A small CTC audio transcriber, trained from scratch.
Model: log mel input, norm batchnorm, activation relu.
Data: 26041 training examples, 38.8 epochs.
Rows from block 8 of a small CTC audio transcriber, named by matrix and row number. Each number is 200 + 20 x the weight over its row's rms, rounded and kept within 0 to 999. All counts start at 0. After the name is the row's rms in percent of the matrix's.
After each channel's rows are labels from the 100 clips, of 14976, where the channel reaches its highest value: "top examples" is what is common among them. Only what is clearly more common there than usual is listed. The data: short read English sentences (LibriTTS-R).
# conv: width-3 conv, dilation 2 (model.blocks.8.conv.weight, 256x256x3, each kernel summed), inputs 0-127

conv.207,106,190,199,196,219,185,187,219,196,220,185,193,230,194,251,238,216,189,224,207,177,247,181,226,206,198,190,178,213,194,192,214,222,174,168,192,217,179,179,224,189,221,166,182,216,190,211,211,197,219,198,220,170,205,188,202,219,204,159,232,189,206,183,204,217,213,223,196,195,199,226,214,209,228,200,193,159,190,188,184,220,218,198,192,186,173,171,201,181,196,246,177,206,207,210,182,207,194,215,218,238,206,201,238,203,200,214,221,221,156,207,215,194,195,180,215,203,169,195,182,191,211,171,200,235,212,213,211,196
top examples: the word "what"; the word "is"

conv.147,087,212,198,179,200,213,202,155,195,158,240,227,191,198,181,189,202,222,193,220,163,184,205,204,205,200,200,174,222,177,178,209,199,217,198,197,174,202,203,187,213,234,214,194,225,204,186,218,226,218,254,177,210,201,187,187,205,211,179,184,213,191,174,234,215,169,162,210,203,208,188,203,161,186,190,189,171,191,222,205,185,205,205,187,196,189,189,176,208,187,201,217,186,202,197,184,211,174,232,182,160,159,192,190,233,194,204,197,229,173,171,206,204,202,180,205,163,203,247,196,202,213,194,197,243,174,177,207,196
top examples: the word "what"

conv.214,100,214,224,195,213,203,205,188,196,173,204,156,184,223,201,186,179,190,201,164,200,214,211,223,225,194,208,176,182,162,151,207,213,192,222,210,178,179,203,183,166,192,181,167,179,219,182,175,186,157,206,228,210,224,194,177,220,158,221,165,220,212,161,187,194,181,210,212,212,199,180,225,203,206,213,182,204,226,197,213,217,178,193,222,198,176,184,189,177,209,202,199,218,176,193,176,186,181,210,217,198,176,183,167,190,227,221,210,158,190,196,213,167,218,207,198,197,211,217,186,171,192,178,210,194,183,190,191,186
top examples: the word "with"

conv.241,108,193,223,184,193,198,175,192,201,173,203,187,207,209,161,211,176,222,141,224,228,214,175,199,192,173,184,201,195,220,221,151,232,201,260,230,222,215,230,229,186,182,171,202,199,199,173,192,154,159,175,197,224,192,188,225,197,218,200,187,207,205,206,197,213,221,190,185,191,212,176,214,218,179,189,203,162,180,179,166,210,168,201,189,195,167,193,219,196,164,204,240,220,193,184,192,218,187,201,177,224,170,189,198,205,221,186,190,186,202,233,232,218,203,210,178,204,188,200,213,201,208,200,166,214,238,210,192,196
top examples: the word "what"; the word "is"

conv.240,099,221,172,221,166,213,190,192,193,169,213,205,194,193,208,192,204,195,192,213,232,199,202,193,222,210,189,219,137,174,145,200,164,223,213,214,204,182,155,200,197,212,215,219,256,219,201,179,180,208,186,186,215,166,196,187,189,200,191,200,201,212,222,227,149,184,227,176,193,203,207,202,175,217,198,191,218,180,213,193,191,234,206,183,245,180,230,206,206,222,188,199,172,202,226,216,195,173,204,208,203,168,181,213,193,202,213,227,214,229,203,182,228,208,194,245,203,208,190,181,207,183,230,206,189,170,214,182,183
top examples: the word "after"

conv.101,101,196,205,203,203,212,212,225,220,227,206,212,201,224,173,209,194,191,189,168,218,199,184,160,211,186,196,223,194,184,206,211,199,185,215,178,206,225,191,190,225,181,206,172,194,187,219,174,198,175,195,228,200,249,198,208,181,201,187,209,196,228,181,167,158,183,211,216,197,210,185,211,232,204,219,174,226,198,216,211,182,243,170,233,194,151,193,144,219,174,220,222,184,175,190,188,188,176,221,191,235,160,202,215,201,206,154,195,195,197,222,205,183,212,172,205,185,215,263,208,214,217,214,172,189,199,209,189,231
top examples: the word "with"; text has "but"

conv.251,105,196,162,224,205,175,169,179,241,214,211,181,178,184,191,211,167,232,194,188,216,230,215,213,147,216,173,176,194,207,207,195,203,227,206,148,167,153,192,213,220,211,204,167,186,199,192,191,202,191,183,208,197,228,245,192,202,165,187,213,175,213,208,179,208,193,194,215,201,193,209,176,165,192,188,206,203,188,196,198,211,211,185,183,170,161,183,192,170,181,202,196,210,184,216,199,205,182,203,169,208,184,217,192,197,201,191,235,182,218,204,208,163,170,250,201,206,202,181,198,218,189,215,180,185,194,211,201,214
top examples: the word "with"

conv.7,098,201,153,204,201,141,191,184,196,194,204,195,187,203,172,182,184,227,204,160,180,200,186,209,194,211,190,184,180,187,209,224,171,175,201,164,182,219,192,198,197,233,235,182,189,205,184,189,165,229,202,160,197,225,185,194,217,194,216,203,209,199,181,196,173,209,189,213,185,155,175,225,234,200,215,269,185,169,181,200,178,197,192,222,189,185,202,212,225,202,161,202,202,217,166,205,211,204,199,205,200,211,177,196,186,183,190,207,209,163,198,210,207,204,174,211,192,209,196,239,172,156,177,198,167,231,201,212,203
top examples: the word "you"; the word "to"

conv.32,099,192,204,164,189,217,190,182,207,200,197,180,214,235,246,248,203,202,196,201,184,207,181,236,220,223,196,181,203,224,181,212,185,237,177,209,226,198,195,179,180,208,191,176,236,189,199,216,186,177,195,173,223,188,183,173,214,180,157,223,209,183,175,195,195,154,186,176,190,202,205,198,239,174,230,241,163,222,157,200,224,170,234,214,211,210,251,186,222,201,223,229,224,188,216,201,204,188,212,181,193,185,191,227,219,168,207,211,188,235,206,209,218,212,193,222,184,214,195,216,229,214,218,182,215,203,214,182,188
top examples: the word "what"; the word "you"

conv.103,103,184,220,220,200,192,227,190,207,189,205,197,187,232,192,195,202,206,199,218,187,219,163,199,209,190,187,199,201,176,204,221,182,188,195,165,206,193,176,190,222,194,197,193,222,212,189,183,171,228,211,217,191,198,216,182,173,184,199,188,221,212,183,194,218,191,182,188,194,191,201,179,211,224,169,183,222,141,169,196,203,224,172,194,255,193,190,155,219,196,165,169,221,231,199,184,189,192,203,215,181,216,198,199,214,190,155,203,204,191,142,200,176,204,236,203,201,188,179,179,220,227,193,181,220,220,221,234,204
top examples: the word "what"