config = dict(
    n_mels=80,
    win_length=512,
    tokenizer='char',
    hidden_act='relu',
    channel_attention='se',
    kernel_size=3,
    stem='single',
    widths=[256],
    muon_scale='original',
    orthogonalizer='newton_schulz_5',
    ema_decay=0.995,
    max_steps=7900,
    decay_fraction=0.3,
    warmup_steps=230,
    weight_decay=0.05,
)
Rows from block 5 of a small CTC audio transcriber, named by matrix and row number. Each number is 500 + 50 x the weight over its row's rms, rounded and kept within 0 to 999. All counts start at 0. Numbers have three digits each.
After each channel's rows are labels from the 100 clips, of 14976, where the channel reaches its highest value: "top examples" is what is common among them; "loudest" is the band of the loudest frequency at the time of the peak. Only what is clearly more common there than usual is listed. The data: short read English sentences (LibriTTS-R). In brackets: how many of the 100, against the usual share in percent.
# conv: pointwise conv (model.blocks.5.conv.weight, 256x256x1), inputs 0-255

conv.93:569434553542410526477474469444389476496413388581505534425464520502482459488426415449447582486603467515576478517586532551552545514545503553487475571501459411505447561436486393490431476523571493491448541440504490589497504489519510550491534618519490456416454452535422534433486445505517438383458527481542498559389451525503359539493458545467490486561547462464461485503525536486515459491485523508547418496486529580553445461552494533521510447498481527572487517494568460520522504508540560415571456544485557406523497466414535482473534529484516447602498476538508440434514427537508384520541531452513391477452561481589469460494556456554548607422495570450385456396452448518447464458498461483548398499474547520489501467499479525505551504439510529399446569529489541524567507513537557
top examples: the word "you" (55 vs 14.7)
loudest: 250 to 500 Hz (53 vs 9.7)

conv.23:546553511407438460551540493522538453462553420591477435510474466481471511449491479566485472434523538490513507500459571508478492590479477431506339462515469376631521491598553526481481437474488495472500438481514502474564549467507537468482437433556652522459529503439566371526480680421465486441466464529599561535491508548476433518428533463527520450374480518510521481572599563565514472511519538550490490446459535562550578485557488561510534426442434449447519551531428530507541531465535528459516455510468459502435538466656523512460449476461392530521563468537509510469534529539537493455511495597447470485525471447434539430492521525436490543510534419492543454510498537444565511493507511517483441503516479488525490527541586548539419456516486483489634534537417481536428531548476564
top examples: voice: male (76 vs 46.2)
loudest: 4000 to 8000 Hz (27 vs 4.1); 2000 to 4000 Hz (26 vs 2)

conv.163:505460457479671511426483482582550554424559408428489496459529468413559579577595431439468518507408413428446565604536668530480449455524506498542450518527547567473543400510554528487545518493432597445525542530546533432511479502515599496502468438447440492550508537567514463750487560527487441495514489533432463497429490452505450504531437521494469465466474526547450481498461503500509493536522553587596488534404474529456500478483487476485531527544556489538547547529520456501473566471503446512480499491524510507502427505533549535413504463465438517414484428559522452553546542517503496475494493436444494508489547432499459466555458530467525560478399423556509587497434494467456502451612599508571530516506472549439502437491455452546478462483506455553496571492562482515480525475504565
top examples: the word "she" (42 vs 5.4)
loudest: 2000 to 4000 Hz (37 vs 2)

conv.193:536519516444504520485523479511470502433526514479528533574524494485490546617615564483486507485500531479506484448563487483461464553398436549501466485568548438550490585502485502495494535534544520463462437471430580492422456477543497416516508603526520460464475483434572506525499494503530534470499555525491429530392440524430503480550523539471452498516499439573526619430551501584582506480562463501480499490528554437476557580510437573598511571524477550414430420498539519613467527486550562544560573574534558407495471495417455386351489572553511433601443541491489426428463539508505487466515489563488454501532559485574440500528532481480504446524537466518566509466471527340446589546516465542452485456366399506493489427491514556582467455519550519529430533432526402496578522456548486
top examples: the word "i" (53 vs 18.6)
loudest: 250 to 500 Hz (55 vs 9.7)

conv.228:568424505454466454507498533411427489518484521413547490472476435516421559532491452487498519565451553513471534511452520464549461523376461454532528462480515567541484529543513462483528521445375577498525468603558491477526517381486570582464457482427487443461428476539463561462558464498535521568499498532521477550448443412467515488542474489499458495477505503480535474447368501560477463478461418497615492529527502505486570465453507480415463438479481637491522526534514489498511550467411611458526542505449515441464439423429466414495523530429527599552490483528526537483570515555428490522532535512529491461573454559507460560498485496445491451442610535548450402444583450576446538505529560453434450470449474474426530392433595454565499383564447502534531471481555464533532591350439487
top examples: voice: male (80 vs 46.2); the word "was" (38 vs 9.6)
loudest: 4000 to 8000 Hz (30 vs 4.1)

conv.35:493479592422475419464605416477468522521445432457535460510432546562496615484530483422512538439549506477459453489492524570495460460506547549500482487457400528536427513454462543485456566486461430509381506442553464450431560497488475610458550509598439505471482531490516629490550454534524434604483488542559457485504495490454527458517528516508533499482544577502505435582478481486547476438486476426420600426508476477634490501488437452534493504482475512474469498528404500515511547501427494490423472492555403455569485503466509484543490371503465443465581397472458442478458559519618456585608470460480549556528503459525449507478561443522503500458474407568441455459509455489506390400523518481530620418588485538425415493510480508494538456499489430577546490478525595437437511502530515
top examples: the word "you" (49 vs 14.7)
loudest: 250 to 500 Hz (43 vs 9.7)

conv.130:493487426477544443518504596496475555487548518469500451472442524534523506466543575434401470523502547452468494503488398494481499531408456486463505459492524389555367507581587602464529505512508430434540503549618473453437397591459407492453467501504459532505460507538474563550436505437539551463486499571520471460525495484479559605348453500455581426498419532519457519579495572495454564375469495442513534568543405559490412549466530493537494532539578441525559431574418508460477526408516520476533574474525440418577392564591516527439420605450544495471455546454466427480443449440509512466587466493500494472491497499558533531484464509546524503491458504512472510498447474501599551573471470390444496491545539490463460505542580525564540489479496477579545530530494536503503551547445468
top examples: the word "not" (27 vs 6.4)
loudest: 250 to 500 Hz (32 vs 9.7)

conv.92:445525469464421545495412589471604534516450452603388427375429459477423494399515535481538474455522532590462528388500511620514534480493520421509407505498500478459481448506467486494418587439473451523520545464474541497462516476416444567506477425474565497531486486510463528511423483531462500596398579509410463487492473433494503490467404525492506442596523521510489477594513573550450524502543527541407487509524569474534589446472602553473519508487564526568469458474526510552502537560485598566486459459472467503574386502492384497401514491490480614575459484542568508486523477514512495449510539515470490616524555443536564497503507430513519464500495490422505565555520549461529525585518544498481621482519511594500559402478590531577519447417435468523492452478457515489505498485549504
top examples: voice: male (83 vs 46.2)
loudest: 250 to 500 Hz (27 vs 9.7)

conv.26:515452492522503594449426449561451407521612454571561563621479522539485462512473460527431502426521492538586415483550452462426497532491498477421486534499535615430465474461500488462572432475404532549516407552446493487573484512533490422419557484470517382458488492518542497490568529528502525583499433433534488525513466446573459481592562603520495523524518502432398556571452579437545491509542596589467579502448453475530533505580516527478451508457495450481445444520498509527525489472458460428498506480511465363474514506563489521485435495521520507535567485483440494562512526547477477527417523488496428549406437466515430475545487541469505446516449468509504584545538523468547501545528465501367523552548566460655484461582532516528453529411475588512481459361444510476527556529558553
top examples: voice: male (77 vs 46.2)
loudest: 250 to 500 Hz (56 vs 9.7)

conv.154:523434444451473545476521437439559530574502466463538413490475523554519455526614528617538417470482508510541470522542469529496531594564524466585469545440552532489497440475577507472433518562568497470484474586500522461539500572533479465492441431513481586544433464452534453383464552488494430466463473533478490565559526511487479538494472522490410549469483524429566471520533467482480544466443488632551460538396458427469456412541550464469489515469459483502543489457474564462483479594496491437445470482442497598407434481354451454495581517474494418513529429550589552522497467495611475490490440441434433449500416477578456493393490573512480552510440423506614474542498559461484458563450458495498463503613390509490465371519513581527482481406422491480487465519531459568515485485512555
top examples: the word "think" (34 vs 1.7); the word "nothing" (30 vs 1)
loudest: 250 to 500 Hz (37 vs 9.7)

conv.166:364517484477543431563478464476518508523450586551470436574468481529422474503479504485446544427523536463535471435537471379401584478473512600560487486462534534576542452568573444484519469491450432431430506552558447517415537481454450472441414532457443479471448474612578453528521517553586473557553505476518550462488495513498453555480500507466475497486475496580536465466493514507482452426542478405538543520461471424547560399519566516499608523454559554583516535525507469531449524491465498550451554479570387612500438465508386550534564499509480478479546495455392553575499512600511476500558480586464520470568532561517424498500533543443492531527527535476432493470560436499518516487582542479485378519572602426452503593457519494508533476522521482548437488463405525591611481405484519
top examples: the word "was" (28 vs 9.6)
loudest: 4000 to 8000 Hz (32 vs 4.1)

conv.58:439472489416446502500538400494502572478431567494462515466549464428488453597510550460467515515489500433431508486484508530405492502468472525423538536546501483515529427519469462441514494449518442503520534405431615457501532481543482501417479496462494552521479483513655530505428512519522403448593633471489548513482441377546522530441508507502504575486508508442577537501472503517479440520477453468490496435448454471499456555514613436569569464491488472540459433485606517546477465536586442607618602413551494434499502452483484449453536431467550512545498498508437518478471543501520443534572457476447530469508547531488392532525432558502453378556524534506441417481519539522582538529429456498527564417552514418416581507574568468487506461570640418483565482476473520469577531470499534
top examples: voice: male (79 vs 46.2); the word "said" (32 vs 6.3)
loudest: 500 to 1000 Hz (29 vs 5.7)

conv.120:464531591427467551485407616490448521561473440461496552466536649519506495525539512549494597544617557469401501549577478470527542430528450522395507556414511497502514463410467589489349491435522465425456554574485481386552514538436478550530526485523408463554502413528531510523533495433610460553473527397563518574454510490565508489466502499515611427557531450505432478470506523492457538455521498468547547476620460433411458534552490433435565445534470505422454506492474532559487486474410570535515474446460515494577480464544543587518422448483502475520516477497453517523562544411548496582534517492428480508463499496478512516596506483494526544523497465490434511457433442512552593432534495470497511449542510585511446526468512534467428512514543430448458508428568426454525546552453561
top examples: the word "was" (25 vs 9.6)
loudest: 250 to 500 Hz (44 vs 9.7)

conv.157:457526479537485505425423516473458502437509522498515494512510535583553433441487464533441453533443447524519466576462536423471526445516498468522519553426502535504403444421523437536447523496433434556517512550599558510533423541441384524495523534546503562471461454477468543525418546520588484465481476476530458480435566544516497416495488507570478533505419483550473519491542531523547461519560515495402517535510484586505503475456501486519509543474482460437546447519427515385489365490506421506552386442648667556477437526410499520503512521582444395470466497501541533455494530539449557522493570415486532502437593548448492490486476490525456368535542618537455510455649508483572536561511498494504534458504478502417492471494564471415468383467443484451476556442477468391533460487457536
top examples: the word "to" (55 vs 14.5)
loudest: 4000 to 8000 Hz (50 vs 4.1)

conv.202:463516476402475456552536463540473534463482462452529473460478372538520401472471555502444397542521583543525503588555542449530487505539460523493529457463551442451515607479540512514513446484521506528495428458445385379512386559465457493439549521464466507533546478501595484415534461436496541475555488530579505474538542625480527379492552422512505572482430437462501441477507591549536520529472447484586520388449500508496512484478497567543490558487486519504463491475441476544455455473515426578572585644486472527461618539442483504502564446446561488568555543483544515497552517525486459501501452442480472526497528538502564579502551498434517511473552544434424461517516456495444506506452600418506593538384490492479462385499434460494534440600535468583479483514450470558435501423544411
top examples: the word "not" (56 vs 6.4)
loudest: 500 to 1000 Hz (27 vs 5.7)

conv.141:506482533510567411512388475578476512522460633502543436467541521514508520415514576563521498467513407462467512458380510606477455459465645577485517461520528461580583468619506501488432520479510459504501531517558505544458570472481504576509498452615410391526443474403471502459428451520508421580430466401441520503488476480551449488416528510489497492471327517493470457483461515474453405475517514469490626508521533503484532523606485515420541533471428527482471571496521553478444412537454552432494465550461476476426444521428536533440470516543601523451521481540512507561533493493505551503560509567514450427506493459494591454556569536607481473499468474528457401413483499543435426461540568538524464483534496497417560530499451514384541454450538467483496541499467524488518499488485493
top examples: the word "you" (42 vs 14.7)
loudest: 250 to 500 Hz (27 vs 9.7)

conv.3:515464488492440539537541461570503504464557467435446496599521435485484457513454519462420584624553514489502426538466473560477551579519493397555535484553508453583511576461475448523555562415541416511468458474575490522593531506451426473504556443464417477540478512499554539521473461568561553480468460528499483503587531531438447587468432515484564514449501491476543492531530510425598546485414534506403431457514489374488519519466418607601533446518547526525580494501366520490486538524375513553516492434554452505457477572454550512483576437549539470545471481491470515494522456460421536471555514403497543523469514418532468413596484488470476429507540422433496384604461508513428542550496556600517486495358512494418462449494510527462479530496553441552486482464442565493530547496444493
top examples: the word "the" (68 vs 24.9)
loudest: 250 to 500 Hz (47 vs 9.7); 500 to 1000 Hz (29 vs 5.7)

conv.0:586415460552505529503446540515539463497410579498510492459511452522498511531531490552648468513466548510410492497423537491497495553517554386482478527464458446477547476544475479525525488551496529472458520568614489468472546535487503518515473451465540519510549558458498432501499451503541521492504422658524480576487560573476492552486458369491494458528463510519487467479535535527557519508567571466534417556466488418538604545485433516423515569566451524567505511545471607511518520503504442490501369530492536461500436390417529438467481650595497556566462510409494408531432467394525488404484556533427413421494493406490476469501538451555539516478452507520480542442439406514553612473573529407515468459490508431466472438573485532549520483499501544489524404453406509460478515572476484
top examples: voice: female (81 vs 53.8)
loudest: 250 to 500 Hz (39 vs 9.7)

conv.106:479481474458459479498415423623478485481460496516447557521514528480502423436529535445534580414477525569494456529464532423531480706553440439563534482570451391575518525429527470456553497502451546507457466452566452465488548437507527448556482528552465499588484479554508481450564554462517598548439493544404446522491518548463507453466433497420557545484424492453476460444428470385479453496467617396452404513495444484534500525487552535473487439444531549485414558474512490497517477431509425496538442581411545515440534489474504468546494470594524513485459466531427459498380426481504522448457488559591513562491506474524580412539484509442494490525455510486481545485505491508472615429469467519579487561456554555452413566465494485449503449490634511479506473521415563429459457493456484
top examples: the word "the" (72 vs 24.9)
loudest: 250 to 500 Hz (38 vs 9.7)

conv.128:513544526479446505505518520489500475456568411497526477398547563465499479501483426560496660499489525514534698500456534571539504467505433451494531486481474511480442589527443465542446459427443492522600385526475568468492514533498474418447445474425531538552553553489425458506527465449510482444558567471477534500524494488577403469397631488544496572579467493530582404550457483580567549446566491422550526488470569511530524489642518554647505449504468555504462485433500499526482509513493460529442506517469507493506637442476466460549429473524558523411570580450541506540507484513502508486545515532491565495449533576540457448546538505457556506568471490485529485497505452502553456526484516510531542391450489529500452514472476450451442567564529376526438507492475532496517424561433397
top examples: the word "what" (41 vs 5)
loudest: 500 to 1000 Hz (31 vs 5.7); 250 to 500 Hz (30 vs 9.7)

conv.180:527562571464438558463417562503517545522422578463488417457453412559634572519491541484434442516541454465526479555482569448434440378486539584480480466516542433479542482507448452477612554440460523518482548525558495454480497596437448543535456550490540426514477574515445467482536484552463612422493465511519453544519561591540505505438503461516517517483428448546498524473490539518456544512484563516516520471526544506517525521481516561483539619488499418484456502565419577447414576520528509455486474461535481518558474547418519491526510549518449522402411511438580586498454433515429570497552496436557520506489571495510458499451495435485477515463582508550436450597501435475524624535460566515427471460621492399406462441523470489416504513553402443478467496477396414525491505574554511
top examples: the word "of" (29 vs 9.8)
loudest: 250 to 500 Hz (42 vs 9.7)

conv.30:488469497462467465443498532679470507455485391535491481531468556477437493488454509427466473445499544466416443455498482470467503614434443538489535512512453528559606441488458516490516511549497553569555460433553413547604556524503546473411502490503574453528540499532581510467587516456568648514493472585412524440481381510474494564495517528421581577474542461495428512448471493507513531454491502591480631493579505469539512444448610516439458482463557503526439528452543550598457521406402542482517443452463488510424479493465486431590548522416536559500474509481414489436451478541608496410443535514576538516533491468505494481502481484508513468503534483476543568450546529463506473491551569463607537534498571408471509508525473552589388442524499485460544462537462430522478510447557517
top examples: the word "the" (53 vs 24.9)
loudest: 250 to 500 Hz (32 vs 9.7)

conv.12:534486541622462483495534492498590524489541441462517431518498419513500510599548460370501450455439531606513423430599575456553646477543559494478453507481463477527509514433483512507530594459527531483415530566505531507598529476441506480495524522374499471441460529420510449501424531484472528530540527513558498531543414527408574492531492500468470570462564482539543586538499508439397596441479568503506447474563519501413537461585399532546535458573535515529556541551533634518552525504488442486473559531521478518427419565567503505493573552460553494523464438490572542567518644460472485521486508398423468550478470471438461475532498469431504404454421428517467521451580556529424494459434476546522520509432452448521550500444438507461562552464534437481526505462549501555471534536481501
top examples: the word "don't" (33 vs 2.1)
loudest: 500 to 1000 Hz (35 vs 5.7)

conv.119:457456611472489486539454534529504408498518516493433499477518493588471483561558475472520528479495504526455587462458553457487457437456522554469415468552512478417534529531458502545462562481461504483542452479522500520466548526512506628576518490549500439431511454485515562524553468494611539464459445496524487508554506460470443500502499499469415447527442470496510560547423410453577530466491477485515381357499571546509589507615532512493468563473400476490520549437557452493530479528451494508499463479595497579482538508471500524393537572526517356357451559504539534565468496509471572488427544515493526493529555511507593505544511483541468449564482453450556396468544540472481466484542406458469585418465475372454459495516468475527566500630520608558409505453437510576599599448458506
top examples: the word "we" (31 vs 3.2)
loudest: 250 to 500 Hz (28 vs 9.7)

conv.170:414519534492484639527497422463595462507543534519488528455419432530436558427557524583503514546518435489501441445464465528529485514488499561433537467587509485480558482482483530468507447494545493495532522558459480534599558546478479622544533513525495465568437500394449441433496485536524484591490480582422396531471489508571538454460529436455478473498385484538496521504494554459554413503480493554507541524555456565421498549469612453511501403470464411465430519420459565455409508525405488449548508496403468578498471390488451508502432511515514495553544500528501481515466529530502452471564540511456531507605490489544507460525458442537431486510492527438505547485462609389464529502426441510453495552590409596429447411460396576436507446508397455540501560518569586519504455467508566
top examples: the word "you" (54 vs 14.7)
loudest: 250 to 500 Hz (35 vs 9.7)

conv.9:378504510489563497465486454524472535561445544456532473565494380552457450538467516411459514564387465544488497449495434375475463485443435537410614515467470587589443485591467442504553500470478445599481506507540464488461545491480491496514465516466639556483448518564457513538510515435461562448479526550584564545480500505464376442518467430517500521517477455537492492499543510603506426554440462566543382487474459493472558517507578416476472523473482507525503492578592534511474504481478480483421470468433484489471586511552509441483535433489405538515449547477483557490522505497560505467440474642519447445543469526407549509531445478510476411511466487570486507528532577585412465451476518491525502569497513486492441667536472472394530467567518523476555474433414489410445485498570448
top examples: the word "the" (55 vs 24.9)
loudest: 2000 to 4000 Hz (33 vs 2)

conv.183:465376522467417520485462484492526517481580545530515483585505392510500462442582436525498567414508425519546507558534503482492435528476424532439488422447585378503567470520493542489518443420547510540402556501493541462480608522474453470466476513498512440598535492489468460496507444468481469532535512451466488454410457462516553469501497499542422558572405409504537483487540557400514553509577473399571463374536492461552479535525559487584568484605496490507467480509442472563566444475536570469529464386557480431530467557453504449532492509580513412513493479620538636548539542451486442543507467474465480518412379458477530514449476505466570590493464450493436575468517571459518498479475500445529577529501438475528480493426428484491434495480548584566438450579558553548490474477464447
top examples: voice: male (72 vs 46.2)
loudest: 500 to 1000 Hz (25 vs 5.7); 250 to 500 Hz (25 vs 9.7)

conv.205:424537519425526512461481461522562545532542424489559595504400529469581555571539530474483555557553537519419449518495487408495480519418456469545408503417529500499459438457495550537539510528376513472522523531591506498477490396532550459427428548459557514577509411488569514542537448539538467436466493481446389539563487542478520405475434477475517443510573446504427534471514586472415512539465480401540563587558535501616488456484528522555522511440499511497551518458559491468466505513543487447496543417512456473487561416468507445481580440558493497465561506498535561524468438527412507505552425458437569550521473506487471511493532502545517500469562460465512587438616530520355509429451489429520433466598449546472535437523498516495562576432463415528452448547524561482592582472572395
top examples: the word "was" (68 vs 9.6)
loudest: 250 to 500 Hz (52 vs 9.7)

conv.185:566452447576461427565492520511488437509486526484545448514449515464467460521513430448528466549467468456547573648495513488518433535448491484549560474479427435540477441520467555495414576581469513515484420497480524514447416552475445492501479463572433505559439452490464506589439467484451428474536490417469488520484508475611472513509582586569435479459489551512561455592548484446498475519559441625556478442461521509477395503493542524518460500569474507464541462606450449454432487495402459458563514538513431482572517483581610526519513492485455515552442510505395492507464434490481456453562473511405556421495543524496474494499616506494434583580475565476522499564512495450497482506476486479539442487492564511584605490444481570563388555528591519557649500498497615532440516456596468
top examples: the word "away" (29 vs 0.7)
loudest: 500 to 1000 Hz (44 vs 5.7)

conv.84:502462502455430542558479493646504461520703530486521414448499582501537526415444479492477515503453516437451451441453528515469500484495504521510573540588426551512512517511503540538445474378563515513453426531533453454452490534512460523374467582461441514510521508587562377570548462458565539523445526509467377464551537506500459508515535494498507534504460514552420549491575433498499464457444492453478455576433496443438547444503533542571583539518456547493525481463463419494525563462474465532520576524483526531511592439572358471441443473504476478468405542530514477484537523565554528467486493470533549496545546442482501474489575562476543449487403565470498481518460453506534531522524477443484456582528438674403463487397569498542525446463561475516564526459470558540422438518538487
top examples: voice: female (86 vs 53.8); the word "it" (53 vs 12.4)
loudest: 250 to 500 Hz (40 vs 9.7)

conv.63:443510523437463509438544516499478466548531500514589468587538437447527455577553444498528429596488518454464446563475403494521480533441540479435481496491563396476477601454477576508448471500542465496535521448482563499513525512531501482537501466575569511526475444525537581608464502524551399567503541447497625504545424422488487455473418458526460570514500610491447462413570404479539466526471536496412550482557399500481511476471521477429458462500624447485446532502478435503454483536442473551456497475497503593414518440449540465493395446466430567470397502564535474409486469561531499499465498462472584531489582446515528567502564573483517593524468429524503580494458615589459597511468477425550500466522490566560508572557491598524524555522519495549450515431507400468491429492583519
top examples: the word "that" (30 vs 7.1)
loudest: 500 to 1000 Hz (26 vs 5.7)

conv.245:482582473478535507478431444509354520544476517524529527490569478513496508518585583452451500537477569541494506404567575540412437452425458533546408517453444539503467516516593458521475492516523543456527506432503592525508490502546460507480503583565532465494565572506527488554491520345411470495469535510524503437427500446532573484510575543524536558477546463540466450470511581517525473464505530467460516497540469469458561447493580555435468586476454424600508475554549524420484517488574499547436497515454501530513547551510444505482497593433487514483415540488510503555531542519532492500507479550499331438527603489508475513519506376425446456555463580553509544510547521473546493500529532423412512519491474534432459477462535473588441431486525482494541360386633433589403444506416544
top examples: the word "i" (58 vs 18.6)
loudest: 250 to 500 Hz (37 vs 9.7)

conv.55:501497480502505507538512502503466561440420482539554535429494442484480506566504535438457421522511516527558462420483539432551551528571582532486439531539530477432604480438526415495549493469503508539514542404481630464552415563530434511513551493512501514497490444559553445531520538524434516474473552572528506561524449496548493496449465461557463518524462509488500559414475477501512428579477594589534579469497498491532428435478566412515482455489546427477494499495498528500510451476405486372497516614533518506531528412545448502442514441476499511536468490503453443474465480415507415481553555564496381561483572559447439406385459500536572447490396475492516508553516442544430446551465512554469566507540402504489494484559557366575528557523651465527616412480512506496520478429538372
top examples: the word "tell" (41 vs 1.2)
loudest: 500 to 1000 Hz (39 vs 5.7)

conv.241:417488461494492470511504418527585448504483589478500564398553577461472495452391509508493556568415548512523539579519507492502543480449509574458483581458520530409414524531420598461485573497511502527512486458539479527436549554467503463505486471519424496528601490536462474422474499521501584456497473451445600458424413476432467524524526363528521505481536479514437484457505502485513520515558502433578590523560509554527591495526540566499418487460469605471456556489631422515485501527564485550459531413489545467519531524472465536461493532433511621520479496510485450513542565553577459573491488433422481539517436483444423520540571487603586548607441429479511491554558467450491438450491547480406518444395446461455468608535576500520531537553555441532431472480528538518455512523408417
top examples: the word "was" (28 vs 9.6)
loudest: 250 to 500 Hz (49 vs 9.7)

conv.149:508498616409473459446474498516398411483431508453450500594486477403583508601547581518449453588472480509523549469480469517470568520497510507357512523562385503552515519476510402448432491498545534510524494371568582387570515460510445435503555530554433504480491605449436495473552461527511511541611556555489510497525466522523547556551456496539478515491656548467473421451436570500440480484533524505471516563587547434521487513489544492469521536494514586509527541489438547454516452465525484453486472427436481501473455427488523459463483573496448558533523460457574485486484470475449516526503425474442504498494528408530497545465564435466489398535567474514501457588504427589465502499516654491422418546560528487453477495531399397537508536526543543539491504439464522480465507567503596
top examples: the word "you" (36 vs 14.7)
loudest: 250 to 500 Hz (44 vs 9.7)

conv.21:547498519505501528478493518550459536478477524474518560507575464498414575505586489459506502485420456623530461446471409546405505563531441487474455547489507475525484484431469485493498559415533570510536575451443515581465502523453475464423512513411522547485540526553465505547442486479545499414555525495457552495562500421595450491449568498602572539514592507382569558548573409455439565492492495407514466527521499466502510483494525535619473516474499492489494536533369551474539443467510451488613499509363610366505476480557568462481515453502547376461481559577526521473443509380496534535500522508448519570469523526531475501420537460448520524496419511438480611554532466365578430539527432555457517463417548519543525523467529503568489498478469399530456563488487504494567496526501569
top examples: the word "was" (29 vs 9.6)
loudest: 250 to 500 Hz (34 vs 9.7)

conv.225:416432516441503411510581501528491451460472486486514441524500411483450543542509485541526528453449440471485475489597499506550472481584567556496536485425515525502466370525515525514445537459543513400421466478469511592442466564460497491507529505469410561538517543497427398576550512539502495513540563525465548490598452585483547488435564517578564470474514547514471417510526464572548432476532534546477517572444487459504479495490453486524444483539430472528571487551571411475559621484463387500497555493440509448502505494388441556461608395513617463521464548504458530464461466481499475518602549453551459490547594497442547413555457508567382514512502481565570529529458470595526543503539508487493469494616451552474455625457465482441513465548433462497477619476459481537502512516589602
top examples: the word "me" (40 vs 4.8)
loudest: 250 to 500 Hz (25 vs 9.7)